From a checkpoint of a small image diffusion model.
Model: 48-pixel images, norm layernorm.
Training: 6600 steps, batches of 256.
Data: trained on aerial photos of the United States (SatlasPretrain), 203450 training examples, 8.3 epochs.
Rows from block 4, named by matrix and row number. Rows with one number belong to one attention dimension. Each number is 500 + 25 x the weight over its row's rms, rounded and kept within 0 to 999. All counts start at 0. Numbers have three digits each. After the name is the row's rms in percent of the matrix's.
# q: attention query, key and value (stacked) (model.blocks.4.attn.qkv.weight, 576x192, the q third), inputs 128-191
# k: attention query, key and value (stacked) (model.blocks.4.attn.qkv.weight, 576x192, the k third), inputs 128-191
q.21 080:486500481507478512496480503444518500524467532512513513478485493492536516504460552493481465515493470468452510501495496510503482482457543518515516549521519462495532452499541498494506490489498473
q.22 082:506525509514490502515495534542522516491478521464481446543455504460467528507530464529519542479499497499547462497477528495500489510491494464493497553531486481510500486479478514534479456506497445
q.23 078:510486478521482490496491516464463454521469543565506507468503500502466516516510491455487462511492502519500462502544521517523505514500486518500479513543497454511499456488464480474516461490489474
q.24 094:489486467461524489462535487522480479509497491480532485490483504539483519497530480479528487512475489500481534512514452456485522482523513530483495504532492448526476489459545506503489462512507538
q.25 076:493497520545448513533489497496480492504486540510457498495532508478475487481521483497451486488493508480500446488485552522510488538489477504516465493483493477488535549490452512487482482474528459
q.26 089:494505498461541515506505468511512513504532543466493514477459505527548525539461525515509467516449487496492528496454504507515492461514539499457551474541475476488481446464500498491512482505464490
q.27 088:481472506546486509496523488539505502472512513487484478550491527467489519516516501465476527488495541496544478498479464491474498487501471457488492474496498459533498547527475498496475523531559474
q.28 074:502474529482500504481519474477517502511487509492450496483508480521541493495480494534495480503516527481469492529540495468485485490489522511512513513454511537484505477515491506529518503468488501
q.29 084:448493502509523486528500491527493478496494529494553506524483543463503506525486535513494447507463508476525496482493465512472500504544479477537482524544484497528494517501505498468500471506563473
q.30 076:498440503482514485494499528487475521542472505490496483523486495479512476476485501493513496476521494469523487485513515511466499460501531499455464542506506490516496500538543509528508513474492492
q.31 074:476526528502545477532513510540492457479510509488547507506472530519517537541521531516530477507491491506515514477509536539448503485499492488476456482521503495529470490453530513487483465488525501
q.32 094:508542503531504497502503483472512475518476503503506532489518499562454451506528495480453525530489557512461533502472518527465502533443507507521574477458499513516555553479489520496484513526529466
q.33 080:517466519467487494507524483455503497482542501523452511512521477478521529532515514548528496526473483478513461510513486473513523477513491497512453453504505550501487473501453495471510515450438526
q.34 084:476537483489547501483516486560503520512483496483501491462494527518506492486510461517468498505492581535515520494471453505529503481495528520507518480481489515527480480496439522479510505518489495
q.35 072:499537472486498502508495503526509490546484538458547490492460554472518478492491471492458535546495525500534506497479495514522512487537486480481523545520483496526510494509526531499482484502499509
q.36 079:523513503468505506480511490484508503438575478503498515522501459530546513472491508505545493480524493503485490499509460483462499492488533514532499473517527546519487488471463497480527527483467510
q.37 090:473483517499480507492491506516490500482555488506472480497504500487480482443476462509499500498481482471527487507502445443472486522501540504534525490512510531500497489531456472478507508494487515
q.38 089:453484524542485499497491516506510490549439532469526470523521515458452490515532496516516527519486499511499500494458500503523501466516475466496495520518515508471521523517509493507504517511472468
q.39 087:500523498488500498493511461554482490449529522447491496535510535500533533525513459492527478512506501486466564496515496486530473509501529523492467472503494497528536498515512490509493487526460539
q.40 095:475503519475527499483519508604486517481517436476526444518498530496438503456536467529484526507512526505521518516475476516459496492496500501476525494486484463502466507498497527526496511522543508
q.41 095:504465480531465529491487495457496531553473500507512499499501499498536495502459530501506506515502499498538484504519494517550474506525479470482498522493464479438507510508521464525524502459480533
q.42 079:511485523509513526505552507523458491489476513489482509515528518535514500519541507485499471497501499454485514501502566526497447558450499471493528482510490472542507488478511503545499484493487510
q.43 104:491473507520476494491498517530472502485522533521461491537559484446529455492507520511496446501491539521511463480509489489499477516521523468474540484515519479553521456514423503498485499495472496
q.44 084:514532516479469497502535530508512495501525455458531499544502472552522523522521449453493532522528529527515455495515531483483499474486467519472481501469508470492467518452515529528501472497501532
q.45 084:498476499508465487475519515476508486505455505532488474461493479512451509481482527517508492489521427444453507518541528487488484511468509521551435535500519508487509489526518477484477493479514495
q.46 091:492520520482551474516499490522456495474539497522507529504485520518455507507529532552510502512470483499507521517504509490475518512508521495478522436512505540508502470481501522486482541511473527
q.47 092:518467482554535501517560513510451466503479489500524521465457513505459553517531520439517500507544529522468516498500528505522532474471486475517496502464500516508497498454529500489489471494523520
q.48 095:469531517468472487508470490505517523476529486518540514517506536489506458491447470518503498471478507488527512494526478552529505487519502505544513499517486520449496498499477465504517525504494520
q.49 098:497560525465490493521468464466535530494503458468517495486490485522508491478475482513484509488481507495511508523469518525470505491506536530483533519472469501477482512491484500514508473514547428
q.50 086:479520510468503498521529507502499465510512521496461487511542469547488474512520508500469468547473522533455504484450509524522478521480500511490492485545492458504490511480475538472495469531496514
q.51 080:493471492516518499489465508434523520530537500493483501527547446488540509491494517510512515469513554520521437509521471471477501468521485458508514495500511520506504485507475489502526533487466496
q.52 100:514443522490483497517519487492508497472517467506467511544523476456461498502568505528508537512513508517516496504507486470493492491509495506477471486512535477513518508538497519514480524527552519
q.53 070:520511514499485508498542506494502544462509479502509493521484443548538501466490508498488487476507467497478483489517501493464532500476555535505499485482492487491477483471494487497486497491503510
q.54 084:460480461527519490499506484519508507521456536479524468492496545445459515520491502487528514523544473496487511483471489497545515475524481481493453485500501533471529508552543487515509534514483504
q.55 084:484491534474511486505558511555484465513511471490523473545489524472488489504520499500515501497471489514556472492487516494489496490551488472480511511543492490521483482499501510493487515498494542
q.56 095:494489493505465525487501528470474495529494527508519504510516463443478460493498510501490515519502486427482462487519485474506520481514479491523526502490521502541502479537513471527493491464440511
q.57 087:494507511465512493478487493443534497508498471491514530439510466541503468490519512524511508523481479504472523518498506519495537446479478489533479496470498511481474534492551504496503494488556482
q.58 086:503500499520508503493495473526520477493519507504490489466501550505545535551446542462497486507468536525547494485455531528518476501521477467499518443476477488511498512500504475493508507493523483
q.59 092:524512507497456493480485553471487473532463517515529498533494473523541466472466471469469530481510518490509444504554534485485503505496452486496514540486499499481481501479484495519516514492486529
q.60 075:484487497446505478518522494458473527463525500507498531522551436463536490488479517470469500492515515522493471519506475482463503482522504497480534492517519501480457451532455498503517516516499529
q.61 087:478465472496547515490499519502467510506522522500489537505533528443456471456473524505492531518490480461513500505476479472497496532487515478528525481508524513526539496537481492498500499472466529
q.62 080:472470477479521490513519478468490526490534485527460527542531474436501463477479514467489465494469464506553486504511436485504504511527524486511479474523497468482495507567473491474510472491480515
q.63 098:542528486472486513494535514491467532521516489473517535527497475515546472493490496533486516526446482495482483512521522491488509501554480499447527505474492496472513484480494498506516532498460570
q.64 132:525496491460507491524513502503464458488523490466486457517518512495476532521520483508541451511505509429484509516539571495496532480484455482482513498494474492510465445512476466514560473485479477
q.65 138:543492510536533519487480574451476503505493521509499502463528474516513498517489498495480499445517508497474452436509426519507507503536558507535539489486488519500498507525511487463501485514519495
q.66 151:518502505499503493459474517495513545468511486477476523492508493509493501533490497483484522492498500498511486435450524496506438476508503536492518492497525512512504482506532555485444539552480528
q.67 137:494490478503504474517463505511522519500502481506499534482519514524484504519483449498528544494474457554488524477485431520529465530544532504519523457503516503480527531526512460535472494461527507
q.68 141:540512463493489536541502493496467485520487519489509481435525483509495517502514480461467473519516528486520471530504442470492546510467553476510528489540512500506550536499491487474558474486495502
q.69 147:477499471553492477523489463516524545527524514507507535503495500534501483498490493487461564526471487544518485511483450473505477498503534495496494497510546516500539494466514527541466499477477544
q.70 095:479492478459485535493526492534503507492488501473470489503454499525500518479502467521487477500533497491521505519496524447504499475478527487470463496506537493521516514486519533455496513508517492
q.71 125:524488493486521522541506507491497471515494506503545472513519493520489499483523480487529480478499562489497506521541455465499554517492508478514511506521459505475496524473496461506578451441468491
q.72 124:514521512501552497527498510483498482510502527525504516497510488506537503500501523485501508465492524512465513484502450526482548507552487500556505508481460504483471487496487427494549477502503487
q.73 125:504501494503538550510499520497479510487505525531474463508527461521488493488489487507490492485522554492515493467469518471532509489511507490529523491507505476509495451444528484478515474488442497
q.74 124:470501450483463482525524479543527528516526520484473545480498494534518491497487472469480530530488459523533494522480481513522481523501491490507506502485556489496528498488506523531441526477504552
q.75 119:532481505524527535471492548490478523462452517532504487479543473501513467511479511489457500503525507498506466454471490497528477497507491529491487530504515511502498543509483545461489552553509493
q.76 181:495538457529490510537486498505504512509505532487477511458501486532513527522499489463478530497508507524493473498476430491483498542527536510535491493487535501502533502518527453483514459454499511
q.77 114:500520474504468474532527432541511502505523498476540501496504514531493517507527490476529482495484500505532492537531498509457515530479511464506552495485502531494522494466461500547499507446491518
q.78 111:486470540510526530459493544474530498495508499525463475524480505479501507472485522464538446455515488481467524424473546515491470505518511529498467505487457495495481541468543486447504534541547514
q.79 139:535485543473540554467530533475479493504481500524495456500484488490508493466509532485529449483540513442505476484520525489496523470470471510496520512509442470501448490461501524458515532552514494
q.80 108:426538501510496495523487464488540482505517543514480511544435499491505508494511497494492520476485532523494510531517529481450530542534494479528494511501488481492495467471527463523548468473456476
q.81 117:495524466540499512517494514479472508548479520504484496485558466526492462490483526497446541510498546499499481501471463467499497504506496523536535519480535504529513484511493489506519472481473466
q.82 121:522480517507504545468511565484486487485489533515474462508519490506524512505490472456504480481535480447491486441491543494523479479494497518502475529472498475506480509515519530427491553562506470
q.83 118:491493469502473512498550471514479492499517507496479493495511485510485515477482494484460476531536512501538478542492525464484519476469476485461464452528528505524527497479524527490495514509507487
q.84 120:466507516459461502491503466503501462502499491469518489511450522496500521512510499523509450482489502481514523545537541507478533505486498442487508460476456477484480526511495499484530505458510504
q.85 113:448523521513501478515478544501530482499530505517472505496471507496522507496524477472553516484492463497449521465508482510520516502529480524553484506487474480481467495524474428502511495518545498
q.86 145:526489517507528535493487561464499499499504517523499475491517471494513517485491500496490500440515526457462504440478461501518506506540530545542512488502456517489462505482534464458518485503491500
q.87 167:510517465543499497495467518502555564496485498529479529484518495529519506506486501457504556491496512532489486450447463520501466537515513520525509513487545513495545506483526509485448508492485500
q.88 120:517516527495497460503496518499522472479525476499491495516464537497477515485526514479561484507493477503476527496535569517471503492500432489501443532484465515485461466496481465527533516526544515
q.89 117:436503514514493444483486486517535510469478492508522534551483503443479487512499492544478546490481507530481524494503507557503480501527493523499441509524502552488488476525524495503458540513487490
q.90 144:472526476524504485555517465512490498526524523513472503496490517535510522502504509492487508496493502503491486542525444478456534543522506481532483479473507488489506462498489433553539449453530524
q.91 097:479521507515465500463500508499494543489508527475466512489478492503510500481510507464464520516528462523512474508454482511471497542470526544511547489498520488523518508484494527473447513548567495
q.92 097:532503517458524515483477574476512502499500469498529504487508510497522486503509443509488517469505493512468497441509480502510478494529564513521512495495478494497466531535547486468496496509504539
q.93 119:508475496520512538502537533508458489463511511465466490475505475521497494461532503475511457513509495478518522516481492482507521549455500511469474525495516503514506537504512510464520501536522473
q.94 109:495514509537510557519530498481475474499472524507513483494502466533521474498500504463491475507495525486512499540510513481531555542465483500502474542499483485493510512495487508468552473495471481
q.95 124:536469497490516507505510535496470473518502473517493469488571476513475529470492483474513476505526519482510501499503495464550509493500472496484515495551491511513521495445492488501518523490504507
q.96 129:467512468508498419523499468521530524457545505471494523486518499495509508524478502499477510524452512546474540514519507509456473562489521488515501486500509501503514477493455471504527480498512527
q.97 122:490499549481522512479505513477509469491489500537497493536465507436506507523515549479555476468548490481481505473510526542472522501540458499535500479485445509458461527523537436485524486490518473
q.98 108:458572497512489473511482469505549525494522496492505537533490524475501494529530535479566525516536492525498533519497519474487497490488490492516490483458533561482515543534504474529485512462523475
q.99 120:475543541472561548480472527456490484496489473495512501532481495518525505457534517500499479450509522474512478476528461490523539498484561503522484516520477489503498521510521489474519472520496459
q.100 119:484527514524461526438501490513514512526455493462497524523447522486485477487510542483521504495520454484529508478451528505490503484483525528461502476507525506508534564519553556509434530542521484
q.101 116:507542514498489476455472500498493520515461455494538523545486510507503469488498543536493507488473474512512499467477487540518481499503516536469460521477503520521501514526537551488439520526501488
q.102 108:467511503493501521476529493482494474509504551479503480494496487515517515502509504474518466498515533485515447537506499492482558494483504478477503506474497505518490525472509537475527494496475462
q.103 156:490449460532501485554515438510451515498506524485515507480502496491507509483500476482465493525490489512524511547525491453500525535463534462496493502503531475512546496485498485530544442454466484
q.104 105:498524511520494479505502465516500495539471502443521513543499513514502498497509517513493520512455518516506520509508564494467483512494483476492515571480506502509529491476514475513505527491438497
q.105 119:464519518505511469462463483497520507484538468503494515541457513453514447509493542548544517484483508496494467483530511505505495480507522532487464486495495560500478494551491523526480540491503494
q.106 140:490515498498440545465514468520477497515510506468489498523469501501505526468528518513535506511528541487539445541506500490490537456459464507460508530484525511503504504513523559520482497476463434
q.107 129:523476459512444506483519509536485527492504500491472504483504506482478509522471505501511527548529441451522462506456468494499491474492456497478490481487556537518516508541530553517426534477490511
q.108 126:453526466474479492479494438523494517536501478467490533528480515507508511478518471466500518525488461516560486530488500513497524491474483522446475510489549467510546530514533554547468498485477465
q.109 113:499526527504475495529534458514469463510486487465501493466509517506465512491511508492507461506554500511517516576529544510496520484471481480500471548493476516475499501498465484511514507513531509
q.110 116:500519484552485480485478513481518537510473504486515534489473499515515521542513497468489523480486494536492478464474496510485484542497535497511492498443535512524536493499520497484485523503506502
q.111 104:513465459556503475523493482532485528480496502486511518492541510458483507512469503475471534530478496533511537485476518527468470540483497488497544519499537473508559530450454477509507472461491512
q.112 135:492538535496498465497487455527539497515518474469476516545475536514484472526516526541509515508457493518475537501511525504492465475512511489521470496531492495486506506529510482528466519544509483
q.113 132:465491494524483495476485506527516559508484478508485494502517513497515500524500482525502496502487500555515515469472473516540460475500491477474492488531520505510552511481501528482448544508475501
q.114 122:532503495520516489533518486480469460508466543501570465510519502477459497505482499497536486504540512468492497530522503494508549462490485470548500490452466525489468488476471462516554441473492468
q.115 100:506562486491496474531503457509540524492521459462518528515506487543523471517471495508474519512453529555515487522501486482519499499489514478536478502485532536507498507471500497524492481481530502
q.116 171:505510467506520438550487471513486513482522478491535511487568505541503501515484474490446523522473494537490534529535489486484488537488513450529535482494509488494520508472453456537536470451499539
q.117 141:464549493447469530503530438528503499505517507470464530530463502513515473499521491500486485527490501488544463550501477455500523528462517489482495459525537499506534523511518538550483488478509478
k.21 085:500508524537531491522508466457503479456513510508502519495515511530507444519440540460512555505484454492470514493491460507512541532465531528479500472446511475511507523504494485471495499503504498
k.22 100:501512499513517501523534482534519507487497485456486436516528483489481499528519517461534539499486476469498503475486527509485491511518489515495485483475467463499465502477485503513477485511497466
k.23 086:527478469474517500489517471532465457464518512492490556452476566543521506485503485501478518544465481490499532519502483506502492520478481495455508521520493482520475506529501469455509506474525517
k.24 109:451515499520531507467528498517519488491501490529489519482505498495505509491484467539497496521494527485442508500542455491456491507487519516479493470532504498487511506495508487452518533538471484
k.25 076:529468490486520513515487481522462457494464519452481526498489533540523470484527539430492520509505489525500524502477523514527518463510463473533519528510476464558489511471466492513479503488502494
k.26 101:489507504542498482518493477524488496474482509507499496493442516566503516501475463476525482495501504510491544501487509512508502517480513506427483534480458493515484470468494490480495520522494449
k.27 108:486461504532481481480521527571475487483465494488448456539486485459489510502489470450510496501515516519527495497505479478515481474528485513487464508532474479551498495484498492538481528502482476
k.28 090:488530539510468492515498467452515487499537533495494487502508466513533500499437512518487482451506529497477457535544534475520516495517521486545493489495482499508513483509489518490509436474496523
k.29 091:494479491506528460482522485555478491478478484492506511530507549500506474532505549426525499523514492510490539480475475528488517475530515494498493460478481486541512488495487456512493497519510463
k.30 089:479495533503488531520477493500529463493547537484513469492498486490543504533454501524497501505493484498476495457501504490528502477531520506491515482520527499509492516528538487481508479477449484
k.31 080:507513488479537522525530526528503526478483436532523498506519540516509496501534532461546479527510489475530526480507493535488501520509497480454463516485509464512486492456502511488477481508504495
k.32 104:518474466461522504446541540473493496504464444501478535469494497498470488479529474517489502534489505494524518522544457525485495536446511502430481541486519474501495518530457536443492501503517475
k.33 091:484502522503491539517541486468496492508501512527510506511532487478483492531484515526491498530480514478514479529522507478554508511519489526537469474515539505495499526495512504516499474501459551
k.34 091:485486506487489500476500469532496489499522520518507487503507521511547508503483488499467470525493503461514478507505497513462469493502534507475493503511454517532487476504525499454508451481480491
k.35 079:488498478502517490507495497559495506505448514463477469508479530501542494504503476483475481527537518499548519503493518502469493464493513529457518554521490505548479465493498499476481509506468472
k.36 093:506483517493477518495497468447538467501513534518486517478532473492519491486465488554488498479488510493480481520537515508543501527529517477544487515523505446504522496496523502481525491475460509
k.37 100:463472539488504468496495502540493464494516559491453446508499508489493523477465458527476486489506507510477495549501490476513473500501491515519495523521462496502494490516464476534505491500481497
k.38 108:471538490495509502489550499539481515498498496473465490489485528503495530493527520484514505547501462463480537508471516495487500519485475550466508485490506496483479504488507457480477497547520486
k.39 097:511493472534475476497474518549521460462485485521491450474491506493522495533496488485530465511540501493459520466505516508508482516512518510508483527537493501484527499520511476539531491478481482
k.40 094:453477546492442504483500519512519531511521500477498428517489473480461502477536491559504460459506517478479480520540477492496453496532525502486500493513476494487469470484514515535519491502512489
k.41 104:511505537510542482537498478469497554534457485542485511515493515489521473470519490449500538544507489490472510502481473509513540477488488516473512502524468508494516499483458486542526521538495504
k.42 096:496487507527481464516513530580500486474493475506490530498455530494477479506534500460514507526517531505490521502544461490487466458461487490479477490545492495488491486477504499499526521501489506
k.43 113:498478478488506495490492525534505494497534467475467467527508466509485518526522482445506491524506497505499477463500497498516485441525511525478483478517462494528475516509528490541479506492486506
k.44 093:539504548524512495526531490475523515455502523502505490498496488519487474519482540482523530463474505494538494497501515504494483543521491472494491508462500462509487471440484538484490464473503472
k.45 097:492524486523473493477499509482480450439517543528525505468484514506481498499492488510487533506510452511472532532522531480500505509472482471543497479488502509450518513528462504473498527500537507
k.46 091:515451484455452526465510509502517493520507482470485517495524475451461538507498480557511474494503560490531480503514469496521489489549484485534507495545544521495511512508541511502502505486493495
k.47 103:555512447489519496503503508557470458485504494528522499474500546532560462508524528465496504504489473493522479497505517507469495480464486481558520499482444487536516520476442497497508451465533515
k.48 128:523492582470471481546480486477507474522483514453493481487501509476498504529450490541483511526497496510454514478498497517527524501527501508502506503489537496505482485573520491509508493491493520
k.49 106:458487571473486490529494510453485502541497514496488474523508476513453508479460511497475466494519489518501466543476476496522532531505510480425503527503528500515514496513496505529495496505508505
k.50 116:502484480504537511483550504529502459483503507519486535487499505544487525496500489480489469546499501488508498477513495506478457504478488501456481499497460494520439453479524500448499519499495505
k.51 093:551533485480531499503467461445499522513495510503517533470539473473521499492498529509467553487485525499527469514479511497518521482538515507534519490511484515508533515497503505521525452473486507
k.52 083:474493460492478534503502524474516559522509458514486475505494458475448513505529488538522505441507496481516468490504495510543495529501501524494483512502518500457478500486524513516499522498464494
k.53 083:498503554515500486494474518461528499502524484527483470472515496509503488530453519499513509512501483521483479484501505488521466498476490491506518503479491491491557543505489519503487493495510507
k.54 098:495543470486479494468519483497476509492490489489517483513509508470513523506515524509513483520508508452471520489474532504462508487501492524534519466480485518499517502513524457491527488525500495
k.55 089:507481520482468525502536513541499492502513496469476434532495478483492525498471500523541506442513509491565486493492539513520478511550462490526486505511493490476427485456545506493505509483499516
k.56 112:496515492525505483493472516508487498462492501474467486544486479462517495524512522478503564510517542488485493497507527475502537469516479538536485498492494499534497472537459496525478467518498455
k.57 099:511513519512518538499493499460503531502486497506556570480500507508516486496525564499464522512492480454457509543525517500457523503500485493521512535462529482461512486538450524455497501508488457
k.58 103:533492530476562482513515489511484504503505485510535533505514531486509494488499522471492474524475498529546495473481481525486505504514501446493504497517486513525468499490500466522507507507506532
k.59 103:516498535556548478530520473526489467470467504489491513492488512514513477538474495456532567481485488530505533513474450513521543487498506524458493497486504461520498506478480478488498494516498449
k.60 091:497516508501475490527508470468541486517545521484469483500510484530485498498465491499499509512481491491489447523498534445526499460495491475483474493500494474536522461509534494494497470476465487
k.61 102:493505455495490462450495495530458491487494543466469495486484524468510531514492487520446503522514544490520461537508482466491473450471485536548505496520477518532510492543488483519505503517478499
k.62 093:506530462490502484513494490516498525560518504502487458522479495528537529515451499479483493521489513518515448525480544432476491450452468512530503512458476527468479475517481491513493509495501514
k.63 111:482464510532504499494513512507516514497458473503468505504498491487516507531433485481527544489516508517483504485479488493537501506532486523452474545503531443515525502479528480514486493502475469
k.64 108:528516538492508508514536508479451438515483525519509461493501487479478502525533528498504438506523525463541486521531527473516541486502506474523476499527436523482474506504479468502526489492512508
k.65 101:500537514491519470463467525483508535470496502523513499485492485504521505511485507489505500480480493510490530413489493516487458516541495535531479492499465503466478516501494498472500484501509504
k.66 116:498498516520470493447477537514511545487499495508496515481494496492508485518485515501470528483490481504535482402466518520499423497512509497495491495528531537519525510497506546477408522507508527
k.67 124:504520475517519447574471466486543537507513508501497530494512518498526545518488505506492518495496485540469521479507484541464491530512508453506511523485529512504522495503484457508531495520515480
k.68 106:492535518506489484465558472499467491467497491491533499497492488527498494506496490502513471561485475488553499541514516494511509521471488507457498534496510515441508515479491529498548504467503474
k.69 117:501471476497470473541489454524515565481519484493470546494527512518502508493489492483468541513489515536523487526478467531492466517482517492484523476508557468517554521499479506530489480497497503
k.70 096:481510473512467521455530473492474506503479511529499517495515480510463510509522509464465482538505503486567469517451515507502496527466506523458510467546536459490527520497522557467469518493500543
k.71 112:496486538483526512523535488484472448503509493500475490506521509499487501498533513508498437532517526476507505540537510495490525490498508477505514499522448505487460495500503468517582463487490476
k.72 117:515491534495519483546482539475488466486519494491530481511494501504521501476465477499542521450516517489451513480551501493506517494525471505540492526470446479474471488499508437514579457456496468
k.73 096:515499530490490453454534541475504524489519472486493489527517486498457519480527483467468532524510534485542471458509492522492448523521503525464498504532495493466486516497505521506491504499531514
k.74 117:486492461536477477515496470544504527493504511473499513497492499509510500506527505476503529527499516522534486543484486488475482496468514492464496502478554501541538501485492550531449498502499468
k.75 104:505495540507471505426503512488522516482507457486507507492496490508475478497454504521522537515488484501510513443486476511514450483511505543468509506485518490469518474498561552454441525510479500
k.76 141:480502456516512469501500484486470527472515511509512529493507491506509526487488476499518519535497502508512515515518498524492485550505508478507491510502547504456543523494504465490544483493505491
k.77 098:492500488469488514571500477542474466518526515478490503489467523522491511524528505489495482508507506503532478585483526460484528464484473449464469498482534489525511513487503531527508454475488489
k.78 100:503532566516518518462488560486521508470473498524516489499469476486503517516513497499487532445489503506466488372482495527501502511526506501495502500495475473491466496489517446479475509548513492
k.79 131:502516585514494532435503561486520462486488499501507461513471481501493479493522494512488488467493512470490501462483524488523497464496512532492510508487428510494452487484514552463476499512489523
k.80 106:523477533476495495541512477502474493497535521489500479529507520485501532446510512480493508444506517492503499559532514515492527523473499462513494479470473484503493528522472414519591455485512504
k.81 090:516493492489486459465505493475489564461507469489470520512518496492505490492480512508482501556491493518524499507515455522498457531509527514493508469500499490451532507544522527486522512492478483
k.82 093:502508534502498504386499539472496510466478482522503480491480470489478469489513529496502503501491520497524498400476472534494489510522501545481498488495473500483487497509507544448424518513522507
k.83 105:512515474506474507453543502521461517495478509478513489512484482509494486513498502503491496556493491473570468544468512465529490511456502530456498526499532501499512480485488530509466516489481516
k.84 099:513516498479515524507532470514473432516468552519522486493480497488485501507565506482491456469523488492494499558501528471473553485465492500525478498537480506544479507458495496506523455511513497
k.85 114:502477474523540482524475527501519458480506513499503480499496509457508516499522485488538509468522520487426513478537489522493506531531498491544492510475470511512493476512482440514540505479503491
k.86 135:495494528506539501446505553473517495480489464535481485508524490484467501506506502519502472489488506504475497431536484514478457519534512500522505495495455498483456498511494465467505490532517507
k.87 125:464492447510504484492460517516490566501509469476514545499497496503532504526487490485493525536492490542492487452470488499491481496539506527496495510485553501511533504494504511517449510505512501
k.88 108:505481525523539548549495492496487473500482500511516484490498498469554496540506526488517470477478522462485498488519522500535542472515500474503518490487476487521469493502495424529539492489479487
k.89 104:515470458489512514539455526529511479507527515468471492503513521492520504471473488503518533434502474506444507490492496442499468498514525513541519488493513482562533496492499469514474493507490507
k.90 128:510504469494498489570500465497473487485530526500527502495505512494489550493515478475520525514512518511504497590535512497516535503486476462519499489503502487486504516483457421534605455464486496
k.91 096:492515459525476508465457490491547579473491505485472531504469488504510517524511492497476504506494456518504507513470488481473496518465494495480480504411545508511552525527502565502441536519496492
k.92 099:493508512520537490487484516458504505494470495568508504500506496485487517533485513493532492488506496505432532400490495558492496497541475541517481493497473501494461502495478457457489493509556481
k.93 102:478498524517472510416511494476488515484461509503476500504494483481501502517516539500481462551506526468548475523527507495475512489483512500487527482486483497472526507516521554479505522510476479
k.94 099:478484516484486526453536500503489492500486485473523492491501487496493468451516534519496446551504533464515495558541483484476516465478502519483530503522488493465472493491518542494548513486488493
k.95 109:527515526500504458469546503500495507478506482467506466541494476500466464528477467522500507534491519501560478497499495489511494499506482508453513545480495505469466458513490526538488518506499469
k.96 125:479441453523473455573485472547504531511527501498487529484526510495521515500464484509495535528507465517488512557511486489479492507547500483503491492507524505527546499507480492544523507475506498
k.97 105:510498549506522496521505523468502476487490510515511477489516488493492502494498497531498481471486521481422517486543497471508511500501496520539485475515439483487474467491477454510590525518491529
k.98 104:473477481523497505550521446500501544502498487514493518488535507529544515486488493499490506508501502484472475556502479468468517513488501505493519496503537484526566490500497503509496519510494490
k.99 110:540554544495534477514495520476517445488499470530485486482521500473508448531476494496530508477501475506485527448526508490513493499516535493518507528534474493452483477530504477511531513504475492
k.100 113:519500496495491524466495494525492502490482488495479501494506490537482474535512498507472509505472522485534471483464479468525436493491479514488507490517536527509502490490501543501422547525491528
k.101 103:521486485486497527470443534494532503495496502504498506486477509485499473489478476475503539442494475513480517426461501540516468515485516505524521504504535495534499541513510517457419548501514498
k.102 106:517503535495479512499554491509485467501483488496519470499518505495464485469519507515495467529499492445543506558528515465516536469468518520469499516535473496484502479511491518482512480492495491
k.103 134:517493448486477465543506476512476511499502504467503520504533499516488510513492499504491507586480502538538497591509484508526510527436452500496529507514532502474544521487466486532552511473498506
k.104 095:561472511499501497587480488530503502514515518491497510505487526521495542519506483457506508477490519491505478527478500503533497502456515463479514482535517527526509535468477421530501457505522515
k.105 104:523507503516504503524475518510533496492490501486490509511498510497538535501472478471487522445514469502456536489492474506515506497503540501505539511484477478542521535522501490490442505529472482
k.106 120:491504531495476520494543476504494507540476500486503500499515493522510465485488539498479455546499492463534476548463510465538541483460512528461501492520506518511524518494510540509484502513492500
k.107 109:471512455522462520422498466510526529489500520516483514510488489515507483481522494505473510505515491529535478540465491495487466501456525510464495469479539463505542524506510576478428535534494521
k.108 116:490505480526462509525510483507469508525497509482486527457482503506496492488502520490478518507516505523541478514448526520520515486442498511478482460523557500506525510494500560527470530484495526
k.109 122:502475459456506533527529436528475453494512532508508486524487515513502487489528505503527467521502497457507501593519506436501547499504483442517511489520489484520478485474494493509560484456492477
k.110 115:498505481518485488472475525502502545474500471515512542484543493512490473497467478496458552505452491511485506454462495507526445481504520553454489502548573506503519498504498507483449501512523524
k.111 108:513465473511472464523477490514480554520500492489500521495491490551505520504467473501494532542479510538537470502462479514534478516482458500492512476493550525487533500504506480517510526502500532
k.112 093:534508485462517516544457492512502496505485531492511506509493508497514512518502492475497539457511507518469486498497495492516500521505498472507501514481522516559487505486484463550469477465511484
k.113 111:514499441498505503478481496497548558480509460488472522489480503539517484500499509465516536504520484481518478427466503489532444521503525509517545521502541471506518518495521532493426532502461517
k.114 113:501472515474506521495535502482453450500491503520529488493492514513488513475508475492519453518472530467496517574541521502488571514480462510498508510506474476472481514513490455447582481488509513
k.115 094:470505471514485485534469475521509534517506516497504540481538524512520499492510499496504535506509487495483528525490459502486496524486548493496505504516561490514570540532521534506460495471483452
k.116 135:491508443492504467564482455514506518504535515497498544490493520505530515501493471492546513519496507537480513548516478510460501527513500460517496517484550495492546512522496473513549460477505463
k.117 116:496531493520475490529509454525489501522509519449490502488503501513493514506518520487482501498508497500550488573510509468480516460457529482458480506499537510515535504500500554548471497503461477